A small image classifier, trained from scratch: 9.81M parameters, patch size [2, 2].
Rows from expert 3 of block 7, named by matrix and row number. Rows with one number belong to one neuron. Each number is 200 + 40 x the weight over its row's rms, rounded and kept within 0 to 999. All counts start at 0. After the name is the row's rms in percent of the matrix's.
# up: expert up (model.blocks.7.mlp.up, 4x384x192), inputs 0-63
# down: expert down (model.blocks.7.mlp.down, 4x192x384, transposed), outputs 0-63
up.310,106,243,147,156,131,223,175,216,221,253,276,156,143,220,226,193,234,245,190,186,248,248,205,179,183,112,192,193,254,131,160,242,199,241,157,236,227,202,191,182,284,162,157,157,146,202,216,185,237,161,132,207,205,228,128,294,183,258,151,177,186,270,178,216,185
down.310,100,223,212,200,209,180,186,225,224,290,226,171,168,203,244,205,242,174,182,194,174,199,273,270,211,150,225,191,217,225,177,182,166,173,280,228,196,138,169,190,126,161,247,133,209,210,169,214,241,244,180,208,222,192,246,274,106,228,233,275,269,215,254,279,219
up.311,105,215,213,190,169,245,167,178,200,173,233,276,264,256,143,214,103,134,186,239,176,116,177,206,166,144,139,206,150,215,211,181,116,156,120,230,213,192,187,157,244,243,149,192,207,251,300,264,239,227,236,192,272,133,174,142,238,265,213,210,180,159,185,264,240
down.311,105,179,207,206,240,223,254,212,196,219,257,122,290,160,157,224,179,179,271,169,253,273,243,143,167,242,207,235,173,273,220,172,225,220,234,166,222,257,184,286,139,205,144,246,227,195,161,199,257,246,166,100,247,185,157,173,163,225,216,186,203,226,222,199,274
up.312,096,184,139,120,224,155,275,184,177,275,284,140,276,173,259,243,222,223,231,223,156,119,251,184,206,168,219,191,166,208,174,227,177,147,160,222,132,178,233,174,206,115,246,131,230,294,193,172,213,155,233,192,166,143,125,180,201,185,161,190,237,165,246,199,241
down.312,115,244,186,129,223,232,176,186,216,153,149,243,164,186,184,233,217,149,251,177,222,192,165,218,163,252,209,226,163,168,152,174,216,167,198,169,183,204,262,189,173,131,225,157,230,172,165,109,246,182,206,226,262,226,253,166,183,185,176,188,225,278,208,174,163
up.313,106,208,260,209,191,205,161,232,223,200,205,215,169,127,190,219,225,281,201,122,261,229,153,229,182,171,172,226,237,173,146,294,243,250,275,187,238,204,220,150,185,150,228,231,202,153,231,218,188,181,198,201,145,159,180,148,179,231,148,187,203,198,198,230,197
down.313,100,272,226,173,213,168,190,213,259,257,191,172,175,190,215,158,230,200,208,146,219,177,205,209,223,235,228,183,203,243,176,205,191,207,250,196,187,212,209,230,274,265,157,214,160,230,247,236,171,205,220,145,242,232,209,242,144,171,195,174,158,293,202,83,199
up.314,105,151,191,179,197,166,214,247,223,239,194,245,95,174,222,182,163,216,129,184,239,195,193,176,156,235,225,222,220,234,189,163,179,163,206,245,204,203,164,207,323,230,246,265,151,236,229,193,212,255,179,278,138,287,163,162,186,240,181,205,171,216,190,184,254
down.314,099,259,248,211,184,163,215,199,260,130,220,231,199,237,103,211,200,127,198,264,149,174,177,227,155,173,227,228,188,238,206,174,149,190,219,133,216,210,181,227,181,243,181,216,189,224,120,239,180,192,220,172,202,199,211,222,233,242,266,235,200,226,187,236,152
up.315,100,240,148,165,161,227,224,192,203,260,255,193,219,230,142,218,252,148,210,204,172,238,230,230,135,195,227,181,236,247,115,223,185,277,183,172,160,192,148,157,252,233,220,209,285,217,191,187,164,200,250,204,142,147,158,158,189,260,199,200,266,196,210,171,186
down.315,100,278,240,229,175,268,179,223,208,238,188,170,227,280,230,150,245,199,208,179,186,193,258,201,156,133,185,201,184,227,160,199,262,132,147,187,259,205,217,178,194,193,166,224,228,184,231,171,235,121,235,197,191,186,213,190,277,310,191,187,234,182,277,237,191
up.316,097,191,177,212,134,180,242,280,141,218,252,199,203,194,180,248,233,209,205,222,175,218,178,230,270,255,126,193,176,292,146,219,204,166,206,262,249,167,198,188,280,241,196,160,134,156,208,210,169,254,181,211,117,184,156,177,260,160,158,187,241,152,168,169,200
down.316,101,218,182,160,267,206,174,215,218,146,220,198,143,231,228,153,279,161,166,207,196,191,107,188,252,166,160,142,266,182,185,166,173,252,146,249,180,220,195,207,175,176,163,226,146,194,176,223,225,200,107,212,220,188,170,265,187,231,156,166,208,220,188,177,237
up.317,100,209,260,192,276,216,168,240,237,193,234,250,223,155,245,192,303,177,137,224,160,235,166,121,246,163,273,226,205,210,181,289,177,251,295,169,173,141,209,266,75,166,165,229,198,210,267,233,160,133,173,204,181,256,185,232,175,249,191,222,242,200,205,205,198
down.317,103,169,229,131,311,158,167,196,140,143,194,237,216,138,215,209,229,188,214,214,187,189,155,239,209,183,165,222,209,193,197,243,237,226,258,205,120,184,225,211,185,164,227,204,234,173,224,254,186,309,170,170,209,186,213,155,172,177,223,110,117,136,187,213,236
up.318,109,139,189,190,205,261,144,138,200,236,226,236,130,145,166,233,194,184,166,204,154,265,306,179,133,280,281,213,237,209,211,154,169,160,170,195,161,222,163,221,198,209,135,168,243,171,178,143,160,208,165,162,155,186,194,222,199,220,228,168,211,283,209,221,216
down.318,105,211,165,121,186,178,190,141,122,185,203,269,146,177,154,207,186,220,195,163,156,176,262,179,211,128,168,247,223,237,175,186,158,267,213,165,196,228,176,168,235,223,143,160,185,189,172,223,239,261,240,202,137,216,202,204,139,221,175,211,229,145,195,254,118
up.319,099,181,267,240,159,191,225,275,204,255,192,177,210,205,241,154,227,269,166,234,210,181,219,217,201,232,229,233,148,150,180,192,262,157,168,233,254,148,192,246,162,167,189,135,306,282,237,255,320,206,240,126,202,170,170,208,242,225,214,221,220,180,212,212,242
down.319,101,143,201,185,190,186,181,275,232,263,299,142,221,182,141,239,273,122,248,203,122,189,150,207,172,191,208,174,144,225,257,156,183,227,253,261,187,200,204,170,194,145,168,159,202,200,223,249,219,241,157,218,219,169,179,203,208,194,242,188,230,262,201,231,228
up.320,106,172,273,217,233,227,215,254,235,254,213,148,209,232,175,177,218,175,240,193,212,237,226,179,247,233,186,175,243,196,112,198,199,157,259,304,229,204,154,196,229,232,273,232,177,173,202,181,249,106,243,208,169,207,185,181,196,144,199,204,174,159,174,208,186
down.320,108,254,264,180,196,235,214,229,241,205,228,223,181,162,197,164,176,162,243,186,245,224,221,255,210,239,194,236,281,201,244,185,145,182,210,174,218,228,150,183,264,246,258,150,118,219,180,184,240,211,207,271,171,116,244,214,190,282,170,178,204,219,183,243,280
up.321,102,184,248,209,172,295,169,207,129,166,234,236,128,251,202,208,193,247,278,159,149,161,234,242,222,154,142,188,178,220,217,211,227,186,201,230,188,230,229,225,185,172,232,163,189,166,131,269,179,197,87,233,82,197,215,164,215,223,195,157,241,176,200,210,200
down.321,101,188,189,188,259,199,220,140,251,177,226,180,146,182,101,119,145,162,182,230,272,351,210,227,191,203,216,180,232,219,163,192,111,208,223,201,215,183,174,292,200,169,205,254,205,188,212,208,203,211,181,219,192,244,262,254,174,193,259,256,162,211,204,181,218
up.322,104,140,219,200,205,160,261,207,174,226,195,222,207,213,176,244,250,201,162,253,248,171,273,271,262,200,281,190,114,223,243,221,140,280,195,220,165,80,235,198,161,166,207,125,197,238,249,191,232,192,168,187,229,181,238,220,202,166,155,226,190,185,242,250,307
down.322,095,113,231,211,200,214,143,209,190,155,191,214,262,222,137,204,246,219,204,215,175,179,209,194,183,290,184,221,184,144,220,275,193,156,159,173,186,182,177,212,192,132,148,248,221,257,195,139,151,237,130,203,188,269,256,214,218,235,193,213,176,248,141,202,168
up.323,105,211,219,264,194,146,223,170,152,188,248,145,235,157,149,228,179,209,203,225,152,262,240,158,217,105,225,209,242,243,207,185,131,197,239,203,199,222,246,228,226,190,221,142,164,131,242,166,161,193,265,166,253,228,161,168,235,262,213,203,160,190,246,184,192
down.323,099,161,212,173,164,273,258,277,197,180,226,227,154,231,177,144,139,189,207,186,198,186,201,138,181,207,193,249,226,258,167,252,139,150,240,222,246,180,166,233,203,247,254,97,229,228,214,196,148,188,221,140,185,225,235,174,238,186,253,275,282,96,241,181,182
up.324,102,252,195,236,186,203,223,210,159,176,212,176,234,176,143,224,205,150,146,215,245,225,232,123,178,216,173,227,262,241,184,196,150,115,245,151,215,185,255,144,213,192,254,196,151,217,121,243,249,128,230,195,142,239,182,146,196,252,252,121,138,198,219,101,153
down.324,099,263,168,180,259,188,212,261,216,181,257,267,273,156,249,282,131,158,180,235,231,193,186,173,136,180,179,262,178,276,166,216,246,228,164,222,149,257,236,215,260,238,205,230,219,225,186,281,208,285,259,223,176,198,143,294,207,149,197,190,181,210,134,200,202
up.325,099,177,180,234,80,129,228,182,226,181,170,175,174,195,248,206,225,221,287,184,196,152,244,169,267,174,137,148,233,182,232,230,245,138,159,207,192,178,193,149,220,217,143,155,234,146,292,188,195,218,237,202,203,286,193,227,172,193,206,216,126,261,208,262,245
down.325,098,281,252,231,237,199,308,171,256,226,327,182,194,148,156,190,150,234,232,185,193,134,193,251,178,133,237,208,161,192,189,225,243,170,121,191,143,210,147,169,189,224,249,197,126,237,204,240,261,154,121,243,214,186,220,227,230,153,181,130,196,244,202,216,181
up.326,112,188,228,211,146,235,190,181,228,208,205,196,221,232,178,222,162,223,179,173,182,169,226,141,172,265,216,229,164,204,214,238,219,148,156,100,216,145,183,260,179,151,194,215,212,303,208,197,163,208,254,201,181,184,167,142,146,150,148,216,198,165,240,209,170
down.326,098,196,185,132,231,179,225,250,244,216,175,208,188,202,178,176,227,187,94,265,208,199,144,169,175,229,224,190,194,204,103,228,170,215,183,108,185,258,219,250,178,278,176,172,136,138,216,167,138,195,207,264,269,188,148,229,247,205,236,188,226,189,183,214,221
up.327,098,280,229,186,241,258,182,192,150,196,189,187,224,174,220,201,228,142,175,149,183,161,217,234,266,252,221,163,205,275,157,222,172,213,267,140,320,231,154,201,227,202,201,257,204,236,202,193,192,248,211,244,175,220,202,306,202,128,142,194,242,202,172,164,188
down.327,096,153,226,206,173,257,258,182,169,186,266,152,216,134,220,197,275,184,178,216,225,199,100,166,163,228,192,173,271,314,215,213,235,155,167,236,242,203,262,239,185,217,193,161,182,168,200,186,160,154,197,220,219,218,152,220,228,208,162,205,264,225,224,164,162
up.328,096,256,145,183,260,157,204,180,155,141,154,186,171,251,125,131,86,199,141,233,220,240,132,214,190,217,158,277,156,219,216,99,198,163,225,223,132,153,274,230,165,246,202,185,180,158,171,201,229,212,207,250,105,130,189,210,186,249,161,164,227,213,191,179,164
down.328,094,221,151,176,168,154,211,216,209,155,257,194,128,200,157,125,123,156,197,260,246,217,184,237,134,200,186,260,161,199,189,263,196,175,198,203,158,179,82,165,171,201,207,185,201,171,231,186,125,155,204,213,208,159,158,193,210,140,193,226,237,262,225,135,170
up.329,106,179,153,268,166,200,219,145,220,194,153,238,208,161,223,104,202,265,208,236,225,286,206,201,169,214,139,219,142,226,175,171,218,159,212,169,236,188,228,234,272,218,160,156,199,176,213,192,150,295,258,173,186,197,252,137,184,141,151,184,199,211,196,223,183
down.329,098,206,240,198,237,174,210,229,145,139,233,205,203,131,156,173,137,227,186,247,267,176,153,252,194,148,192,152,282,190,201,222,187,216,244,249,227,194,211,177,170,184,168,220,225,128,201,200,235,228,140,241,228,156,199,223,177,195,200,245,146,206,219,213,262
up.330,093,134,207,219,178,245,123,193,107,200,173,152,252,157,262,169,202,181,169,265,212,192,189,181,217,258,193,228,115,236,173,163,170,213,222,217,157,193,209,206,224,276,145,194,228,136,224,194,238,179,179,214,289,194,142,212,229,175,175,235,202,168,220,208,222
down.330,093,151,179,247,217,196,202,198,76,170,208,97,187,107,189,176,206,213,156,222,262,172,137,203,205,152,170,161,222,248,266,187,162,229,263,176,275,146,238,125,252,176,174,206,278,222,244,191,216,252,192,224,231,195,201,214,248,219,181,201,185,200,258,227,250
up.331,101,233,152,203,157,221,217,174,201,257,276,171,209,174,124,213,156,248,104,173,206,175,165,193,188,203,206,216,186,113,185,120,259,239,207,189,174,176,144,179,213,186,184,184,164,302,204,157,128,213,289,160,211,179,185,152,265,161,265,223,273,236,249,157,274
down.331,098,183,120,156,157,163,141,126,174,195,194,206,251,186,125,164,158,134,200,215,196,183,295,123,157,205,164,230,246,274,228,191,207,281,226,192,121,175,190,177,220,215,273,177,180,255,150,184,188,128,146,151,218,197,191,182,154,210,196,170,301,89,221,233,141
up.332,093,219,162,243,166,226,172,170,185,253,135,235,174,225,176,255,199,234,219,123,210,188,205,153,162,197,275,227,223,254,174,158,197,233,162,224,197,208,178,137,162,162,183,195,207,169,244,172,163,251,206,220,155,264,184,164,244,195,157,244,207,245,209,205,156
down.332,110,219,252,173,162,183,242,171,165,252,235,153,202,202,169,258,144,215,110,184,153,179,170,201,118,265,144,148,168,205,225,207,232,150,162,164,249,159,178,213,255,248,199,154,260,208,204,163,259,187,193,117,166,127,214,222,187,232,195,205,166,269,242,173,220
up.333,103,214,240,170,288,207,167,222,176,133,256,231,210,230,224,179,215,152,251,220,105,156,225,223,222,136,205,273,161,166,229,218,197,198,233,165,191,212,166,238,117,243,274,203,264,291,191,238,251,186,217,168,181,207,134,170,160,244,209,140,269,207,234,235,229
down.333,098,137,191,233,187,135,119,193,213,115,279,224,219,201,164,194,143,183,251,217,175,241,252,154,193,163,255,197,213,163,195,268,212,222,205,159,227,207,181,203,266,233,236,147,191,233,177,264,201,201,239,253,196,256,226,264,206,164,223,147,239,256,210,215,183
up.334,104,147,191,239,231,140,108,218,219,182,258,215,158,227,205,205,230,218,254,115,182,182,195,201,230,195,175,189,194,191,154,174,178,277,152,169,229,268,203,226,194,170,216,249,187,219,251,212,143,209,220,204,148,173,252,242,150,222,225,165,213,144,147,176,222
down.334,103,228,154,276,217,145,247,209,256,233,207,143,149,162,271,185,91,163,223,180,228,211,217,208,236,203,254,163,176,201,279,190,186,201,242,198,172,179,75,176,237,136,249,180,237,130,230,174,230,230,159,181,211,150,206,182,239,175,209,212,217,148,155,161,204
up.335,098,146,136,110,167,140,204,148,235,229,222,155,236,252,208,178,218,183,211,191,213,173,215,167,173,229,174,159,185,238,264,149,195,223,167,208,211,170,237,179,252,220,191,188,314,167,220,224,193,212,171,181,210,137,230,168,182,221,165,194,244,183,153,201,217
down.335,098,202,206,220,90,225,149,193,189,202,198,170,231,184,193,198,121,244,195,133,221,260,131,169,196,227,274,231,198,94,184,267,165,230,210,272,157,298,236,226,228,148,145,186,139,175,159,204,250,278,216,163,171,219,243,245,203,280,213,177,190,134,140,130,161
up.336,087,334,187,172,155,263,223,268,226,194,193,219,197,156,180,170,164,157,209,218,165,212,205,146,169,137,136,185,210,225,186,226,117,204,231,248,190,282,205,259,236,222,222,197,183,213,215,254,179,168,190,223,144,156,172,203,167,150,205,248,230,175,185,263,185
down.336,106,210,125,224,196,262,177,138,211,206,175,224,146,135,192,127,199,142,229,204,186,113,224,155,260,191,170,177,250,223,223,170,202,149,234,132,178,203,180,169,250,236,112,229,161,197,198,217,250,204,195,247,205,270,182,170,254,191,197,286,144,80,211,160,215
up.337,101,196,236,164,191,223,164,205,137,210,245,263,200,274,213,209,190,282,255,148,154,172,214,237,253,216,158,205,235,180,218,207,188,243,159,196,279,176,260,263,245,171,200,222,266,217,149,257,166,184,173,205,139,162,217,229,225,209,271,257,183,197,113,182,162
down.337,106,193,236,263,175,209,203,180,238,181,216,190,182,214,190,229,151,170,253,209,232,252,99,219,205,189,149,237,237,177,184,287,233,169,242,191,185,180,164,271,221,255,240,158,160,179,180,203,140,285,249,190,211,251,208,205,166,204,226,195,174,226,150,199,124
up.338,106,295,241,213,188,150,94,148,186,203,154,200,154,235,165,270,239,233,127,178,164,163,225,187,219,158,105,173,207,194,179,257,222,109,193,344,244,229,226,163,229,94,232,202,171,233,178,138,250,156,232,241,217,125,233,242,237,197,188,260,233,158,164,229,284
down.338,099,212,231,209,237,159,228,280,167,226,145,209,152,287,260,227,253,156,111,227,214,188,162,201,216,188,174,219,219,158,187,191,189,222,116,184,221,262,236,160,182,227,202,262,184,181,282,249,177,139,147,124,191,218,133,199,210,196,204,209,132,173,190,197,266
up.339,102,129,233,205,183,142,193,220,210,234,235,215,132,157,228,122,216,166,155,158,173,153,190,203,148,265,140,263,186,222,134,164,126,205,174,188,237,135,233,186,169,217,227,187,217,216,208,275,134,159,246,255,112,234,102,236,206,183,208,160,261,224,195,186,209
down.339,098,163,182,148,215,188,221,192,210,162,212,186,233,199,139,226,246,213,127,142,209,256,202,254,281,247,203,197,206,159,186,113,155,181,299,256,183,125,202,209,168,158,193,229,195,133,194,159,245,312,215,205,252,240,286,214,258,186,240,173,220,215,212,268,154
up.340,101,203,207,153,263,171,149,157,269,201,189,141,188,156,144,226,209,247,223,192,232,207,241,202,179,205,183,201,218,198,187,172,184,129,175,226,236,174,199,256,129,197,247,234,136,150,186,233,187,151,226,166,97,213,208,189,154,209,233,257,225,211,186,211,234
down.340,104,248,129,187,218,159,234,143,196,198,127,218,256,151,188,246,221,103,255,168,178,136,145,233,234,259,208,197,139,136,146,184,204,189,250,141,213,220,227,220,253,183,213,206,176,143,180,205,205,212,252,150,177,214,233,111,197,230,160,173,149,191,177,221,170
up.341,102,187,221,261,214,143,233,171,175,254,211,220,242,159,161,187,253,188,231,134,235,111,199,220,200,161,270,237,212,149,216,234,257,200,193,303,219,154,208,236,151,158,126,182,241,173,172,266,237,173,171,170,147,233,255,259,221,247,274,159,208,253,151,194,218
down.341,086,231,197,194,209,183,185,245,254,277,135,208,239,270,253,155,203,108,180,225,176,252,101,180,123,161,222,262,207,218,228,172,245,169,177,200,122,224,246,205,211,214,162,188,209,242,250,222,205,121,207,168,260,196,320,163,177,191,192,238,260,263,180,238,173
up.342,096,228,199,152,213,197,225,207,218,176,236,148,196,189,162,280,232,268,218,221,153,184,200,184,194,182,178,138,288,216,237,174,144,238,307,157,307,189,226,276,229,224,262,177,231,192,200,205,188,191,169,201,175,197,207,143,247,218,266,215,233,183,188,279,247
down.342,099,249,139,224,180,186,222,233,223,220,203,179,231,273,208,286,220,209,198,203,232,113,179,180,207,264,195,192,262,222,221,227,252,144,190,194,269,177,131,232,161,155,201,186,278,221,236,218,284,260,220,196,124,286,226,189,158,163,256,220,202,182,192,212,181
up.343,098,250,175,160,182,243,282,202,243,247,177,194,264,176,221,283,111,230,147,195,176,114,223,108,139,216,239,149,213,179,237,257,214,174,252,139,186,178,204,224,184,272,258,207,144,160,218,198,211,196,180,158,253,273,195,225,224,149,211,254,246,251,228,212,163
down.343,093,215,240,173,199,187,204,176,212,202,284,160,327,204,197,261,257,163,236,154,200,272,209,214,255,210,205,163,216,208,203,188,204,206,259,248,198,218,208,77,207,257,176,178,162,185,208,137,183,156,189,249,169,192,201,245,145,152,152,163,190,168,282,205,238
up.344,092,169,238,192,228,119,214,132,222,160,153,212,202,238,181,228,233,206,247,187,229,210,195,266,236,203,163,225,248,193,198,168,201,242,149,236,127,133,204,176,259,204,175,253,172,236,203,152,131,187,206,174,177,218,160,235,285,248,207,131,229,201,173,170,181
down.344,102,184,223,119,204,243,160,210,136,232,143,173,217,167,191,274,222,166,240,155,136,197,238,232,211,277,158,153,236,164,212,189,184,218,214,198,159,174,146,157,191,119,219,250,251,196,180,261,151,74,154,191,265,239,240,179,219,217,214,180,201,211,252,151,176
up.345,111,179,187,238,215,178,151,148,256,135,223,218,217,159,239,283,192,226,202,211,149,159,185,168,171,248,117,207,231,203,226,219,178,172,256,218,236,142,186,196,246,131,214,214,217,241,226,217,225,178,197,189,204,156,222,100,178,198,199,234,178,218,268,239,172
down.345,096,217,159,251,210,223,269,165,145,259,187,235,107,210,197,171,262,210,238,167,232,183,137,275,157,174,196,248,258,191,212,250,224,173,199,197,179,181,245,186,273,205,234,162,284,221,234,279,220,169,151,226,211,147,207,171,164,177,208,247,220,210,153,155,176
up.346,105,203,276,149,216,198,181,186,180,287,268,178,150,241,183,195,240,254,236,206,241,158,205,227,222,244,168,169,216,190,181,218,195,140,201,171,218,140,161,147,183,221,280,264,195,196,156,214,228,229,217,227,128,166,200,152,195,240,275,240,218,222,193,250,185
down.346,096,104,205,127,208,168,129,209,174,204,214,191,239,228,199,246,178,222,247,232,242,209,196,250,142,244,155,191,226,224,221,258,168,156,264,143,227,157,259,206,194,125,181,193,204,208,238,219,198,156,169,229,203,153,144,189,176,147,239,213,173,234,225,204,163
up.347,100,286,254,320,177,235,222,199,167,247,266,157,255,249,193,216,219,163,209,222,230,240,195,250,167,209,211,184,187,187,180,203,168,226,173,253,212,192,165,202,189,194,190,229,174,279,205,251,225,210,268,208,165,157,143,167,215,218,128,124,187,195,241,244,197
down.347,099,180,250,105,224,193,246,204,155,255,294,166,221,235,221,183,244,198,172,220,170,190,206,262,165,161,147,188,160,149,181,182,180,235,146,155,132,184,245,99,194,243,198,251,219,197,243,244,173,152,188,290,195,189,275,198,175,189,155,224,172,212,196,124,242
up.348,103,151,277,164,237,133,167,108,215,207,210,187,228,168,230,159,185,177,208,138,156,222,220,152,207,168,209,212,186,272,186,174,159,161,206,201,241,225,216,176,157,151,183,199,248,214,220,248,180,203,167,183,230,171,278,197,156,163,201,263,165,173,189,171,198
down.348,106,226,185,251,182,236,175,297,249,225,212,221,203,128,135,194,230,249,214,242,173,217,94,145,146,207,213,241,168,148,137,194,249,140,125,214,156,220,229,184,258,234,209,184,189,186,127,195,182,209,238,206,159,182,202,210,231,178,312,132,143,197,243,198,167
up.349,104,215,214,165,173,215,176,169,249,218,246,288,197,207,270,202,174,225,176,231,223,204,133,176,159,156,256,232,256,258,214,222,226,217,269,224,137,191,211,225,191,180,185,200,216,108,185,206,194,166,169,289,199,257,225,170,197,217,191,172,193,191,199,226,182
down.349,105,173,188,178,181,168,263,225,112,181,217,189,204,163,136,156,222,161,99,201,167,223,197,167,165,153,222,236,172,213,116,169,168,175,252,184,251,237,197,127,210,251,272,244,179,152,250,226,164,173,229,206,152,179,155,185,194,159,145,184,169,180,218,245,202
up.350,102,229,242,271,175,209,191,129,189,172,132,122,203,279,241,178,240,197,183,179,201,153,183,249,127,243,131,172,151,197,161,221,125,180,129,183,151,236,171,218,188,229,192,205,239,169,160,166,269,150,189,210,205,190,149,188,231,222,210,167,144,207,167,205,146
down.350,097,244,157,212,224,163,178,241,262,153,119,174,138,247,231,231,218,184,179,154,172,210,235,219,246,220,263,170,226,204,93,203,167,257,182,192,242,99,130,247,139,312,169,234,196,172,203,173,197,183,194,243,168,219,227,230,149,263,142,189,176,167,276,166,230
up.351,098,185,239,215,232,159,254,208,198,190,170,168,237,204,176,164,167,155,166,143,223,213,183,232,210,264,206,251,189,200,239,206,198,183,169,196,187,284,178,195,252,203,196,207,181,86,187,171,260,207,151,214,212,207,209,267,133,169,233,230,232,228,161,209,198
down.351,108,144,248,255,188,179,202,207,148,162,191,156,277,255,207,122,142,163,164,230,188,227,127,190,174,183,224,258,187,227,228,160,209,196,178,170,183,157,92,164,216,211,217,226,263,141,204,183,247,206,176,174,130,204,179,153,256,244,167,247,196,153,226,171,214
up.352,104,191,180,186,202,234,225,196,129,195,256,160,96,186,165,186,280,213,213,224,249,242,210,138,200,136,177,211,193,130,234,182,264,206,230,183,140,211,239,172,180,248,201,209,142,207,203,159,200,190,131,258,198,193,194,206,131,236,226,190,250,239,171,149,200
down.352,097,127,213,191,198,187,62,219,156,220,223,211,173,217,244,121,160,179,190,188,148,182,197,169,177,184,115,266,240,201,192,240,215,231,174,173,194,145,245,166,157,182,223,186,174,175,305,177,225,179,135,180,197,204,189,216,198,138,253,196,221,173,277,207,161
up.353,096,148,196,222,230,226,134,192,251,214,228,178,170,167,245,170,224,208,230,63,268,165,220,233,157,202,230,157,178,214,188,255,140,210,151,264,181,227,164,208,139,213,235,182,218,146,142,278,212,171,224,238,216,176,207,144,268,254,177,172,114,205,228,160,263
down.353,100,213,293,249,231,183,159,204,151,187,97,216,169,136,135,164,206,191,195,111,182,234,242,202,250,234,245,234,204,135,136,156,213,242,200,217,203,156,255,202,182,208,204,262,228,232,136,152,180,202,205,205,250,209,205,237,185,149,201,252,172,185,163,261,159
up.354,093,254,204,221,134,188,245,158,180,275,127,203,206,209,212,221,193,157,216,293,208,263,149,220,168,243,198,160,211,230,146,186,177,194,253,216,233,222,196,252,250,253,253,175,126,183,183,171,250,292,186,204,174,225,145,152,162,248,203,201,189,208,242,185,182
down.354,100,221,222,147,143,196,242,260,225,213,234,182,155,204,166,209,88,179,158,177,195,159,205,176,219,186,228,211,185,150,219,253,238,182,212,244,183,198,230,215,224,164,173,249,176,245,196,259,167,157,198,241,218,262,204,229,212,208,242,177,200,137,163,234,84
up.355,106,214,192,225,264,250,217,184,170,270,240,200,137,164,182,205,129,286,213,249,176,191,230,177,167,231,143,206,135,179,197,184,264,170,200,166,215,170,192,201,286,283,132,258,200,280,187,170,196,197,190,238,186,181,191,211,223,203,136,183,174,212,224,137,257
down.355,104,191,207,195,196,195,107,233,149,213,176,178,239,184,255,194,238,242,156,162,213,210,212,158,203,137,257,280,196,297,207,107,271,251,192,227,226,198,169,191,195,181,186,214,222,242,231,161,180,207,222,198,283,167,244,195,191,167,159,203,132,249,201,145,99
up.356,100,173,137,226,237,197,121,145,264,285,193,188,120,229,184,217,151,196,189,195,199,194,202,197,212,204,191,184,188,228,222,202,144,200,203,226,239,258,248,194,176,174,172,238,207,213,173,180,204,240,193,201,215,226,199,187,201,195,207,209,175,183,162,171,180
down.356,101,229,166,158,166,284,164,150,240,141,228,218,238,217,161,264,181,112,191,240,227,205,254,195,219,174,168,203,184,217,237,273,175,186,231,237,195,149,153,194,148,154,204,203,280,198,217,297,172,207,195,253,185,213,167,209,226,289,225,197,201,248,232,187,207
up.357,096,220,227,207,197,244,174,264,133,179,204,270,194,204,205,209,198,101,257,230,192,221,243,145,213,220,164,165,181,267,218,237,177,194,176,152,176,319,184,187,191,220,193,182,199,268,188,243,238,167,157,198,128,193,186,179,239,303,171,173,202,184,167,156,211
down.357,105,222,182,210,234,247,159,167,202,226,189,212,154,252,266,201,185,167,231,203,106,197,272,170,204,158,156,167,214,176,213,236,234,133,149,169,189,206,218,236,181,212,253,242,187,200,197,202,188,153,260,140,270,190,221,221,182,214,146,244,195,191,277,172,186
up.358,104,157,245,171,195,303,182,208,183,232,282,226,161,252,178,217,232,201,198,211,213,158,189,181,178,192,236,215,188,276,184,113,172,199,224,210,219,195,193,193,147,192,200,239,177,253,232,209,169,176,202,185,231,241,204,218,236,229,205,246,225,209,255,224,211
down.358,104,161,231,214,183,190,143,93,172,241,134,160,170,216,222,219,154,243,224,230,209,147,275,240,198,252,159,187,197,201,149,210,241,213,205,158,213,106,215,241,200,230,212,163,242,289,183,175,284,163,234,203,216,196,278,206,190,244,162,231,217,219,212,219,237
up.359,105,219,200,211,258,277,222,236,240,242,204,195,248,186,220,101,218,172,223,238,209,153,168,204,158,178,156,191,284,202,259,238,185,236,232,134,197,203,159,290,304,135,238,133,223,170,228,200,176,197,196,187,186,151,175,231,184,196,215,218,188,224,170,180,195
down.359,097,142,188,164,174,221,271,195,158,180,197,204,204,226,144,150,181,183,208,213,252,234,171,226,193,232,165,182,178,236,181,202,123,260,191,129,142,224,179,236,244,175,178,265,236,203,196,174,178,215,175,156,247,194,187,241,224,204,172,162,215,246,108,188,196
up.360,098,279,128,151,212,321,243,161,199,149,180,185,158,189,164,236,160,163,249,229,233,239,240,185,231,182,257,135,232,240,191,206,161,158,155,232,192,188,173,135,194,206,226,178,189,229,134,230,208,175,218,253,187,243,208,210,201,160,231,219,207,186,160,176,165
down.360,096,235,214,165,215,207,250,163,140,178,225,213,194,232,231,209,210,186,209,296,168,212,164,239,220,157,199,246,166,231,254,206,170,145,255,173,155,131,321,209,205,154,183,160,184,110,135,156,238,198,162,255,137,257,190,165,199,164,172,253,233,172,149,212,221
up.361,095,127,225,179,149,172,227,190,225,186,197,185,181,236,203,238,168,132,234,153,192,257,165,219,164,142,194,146,242,293,206,149,180,219,251,218,137,199,158,142,212,195,184,158,245,141,186,174,286,199,204,222,164,192,110,192,203,168,205,73,155,154,131,195,238
down.361,093,224,205,239,223,207,211,105,146,206,172,183,198,232,253,274,209,159,237,131,160,195,195,221,206,123,216,252,191,190,143,134,185,174,204,174,252,194,266,225,198,178,168,187,148,165,219,218,200,165,193,200,193,189,169,260,232,219,232,218,270,189,190,262,272
up.362,108,276,153,229,181,207,165,217,239,227,229,170,284,155,244,214,243,224,186,213,221,247,193,206,233,200,233,208,132,194,168,204,191,259,79,228,247,251,150,149,247,223,216,191,210,231,205,169,204,251,273,187,206,203,152,251,234,254,217,255,263,236,230,203,182
down.362,090,197,231,226,229,131,220,165,141,170,242,213,157,222,122,165,172,160,204,215,193,205,108,201,190,213,171,188,228,197,191,237,166,239,198,167,191,241,136,244,227,200,255,175,199,194,182,213,148,243,254,247,193,227,186,214,216,254,274,125,241,192,190,136,150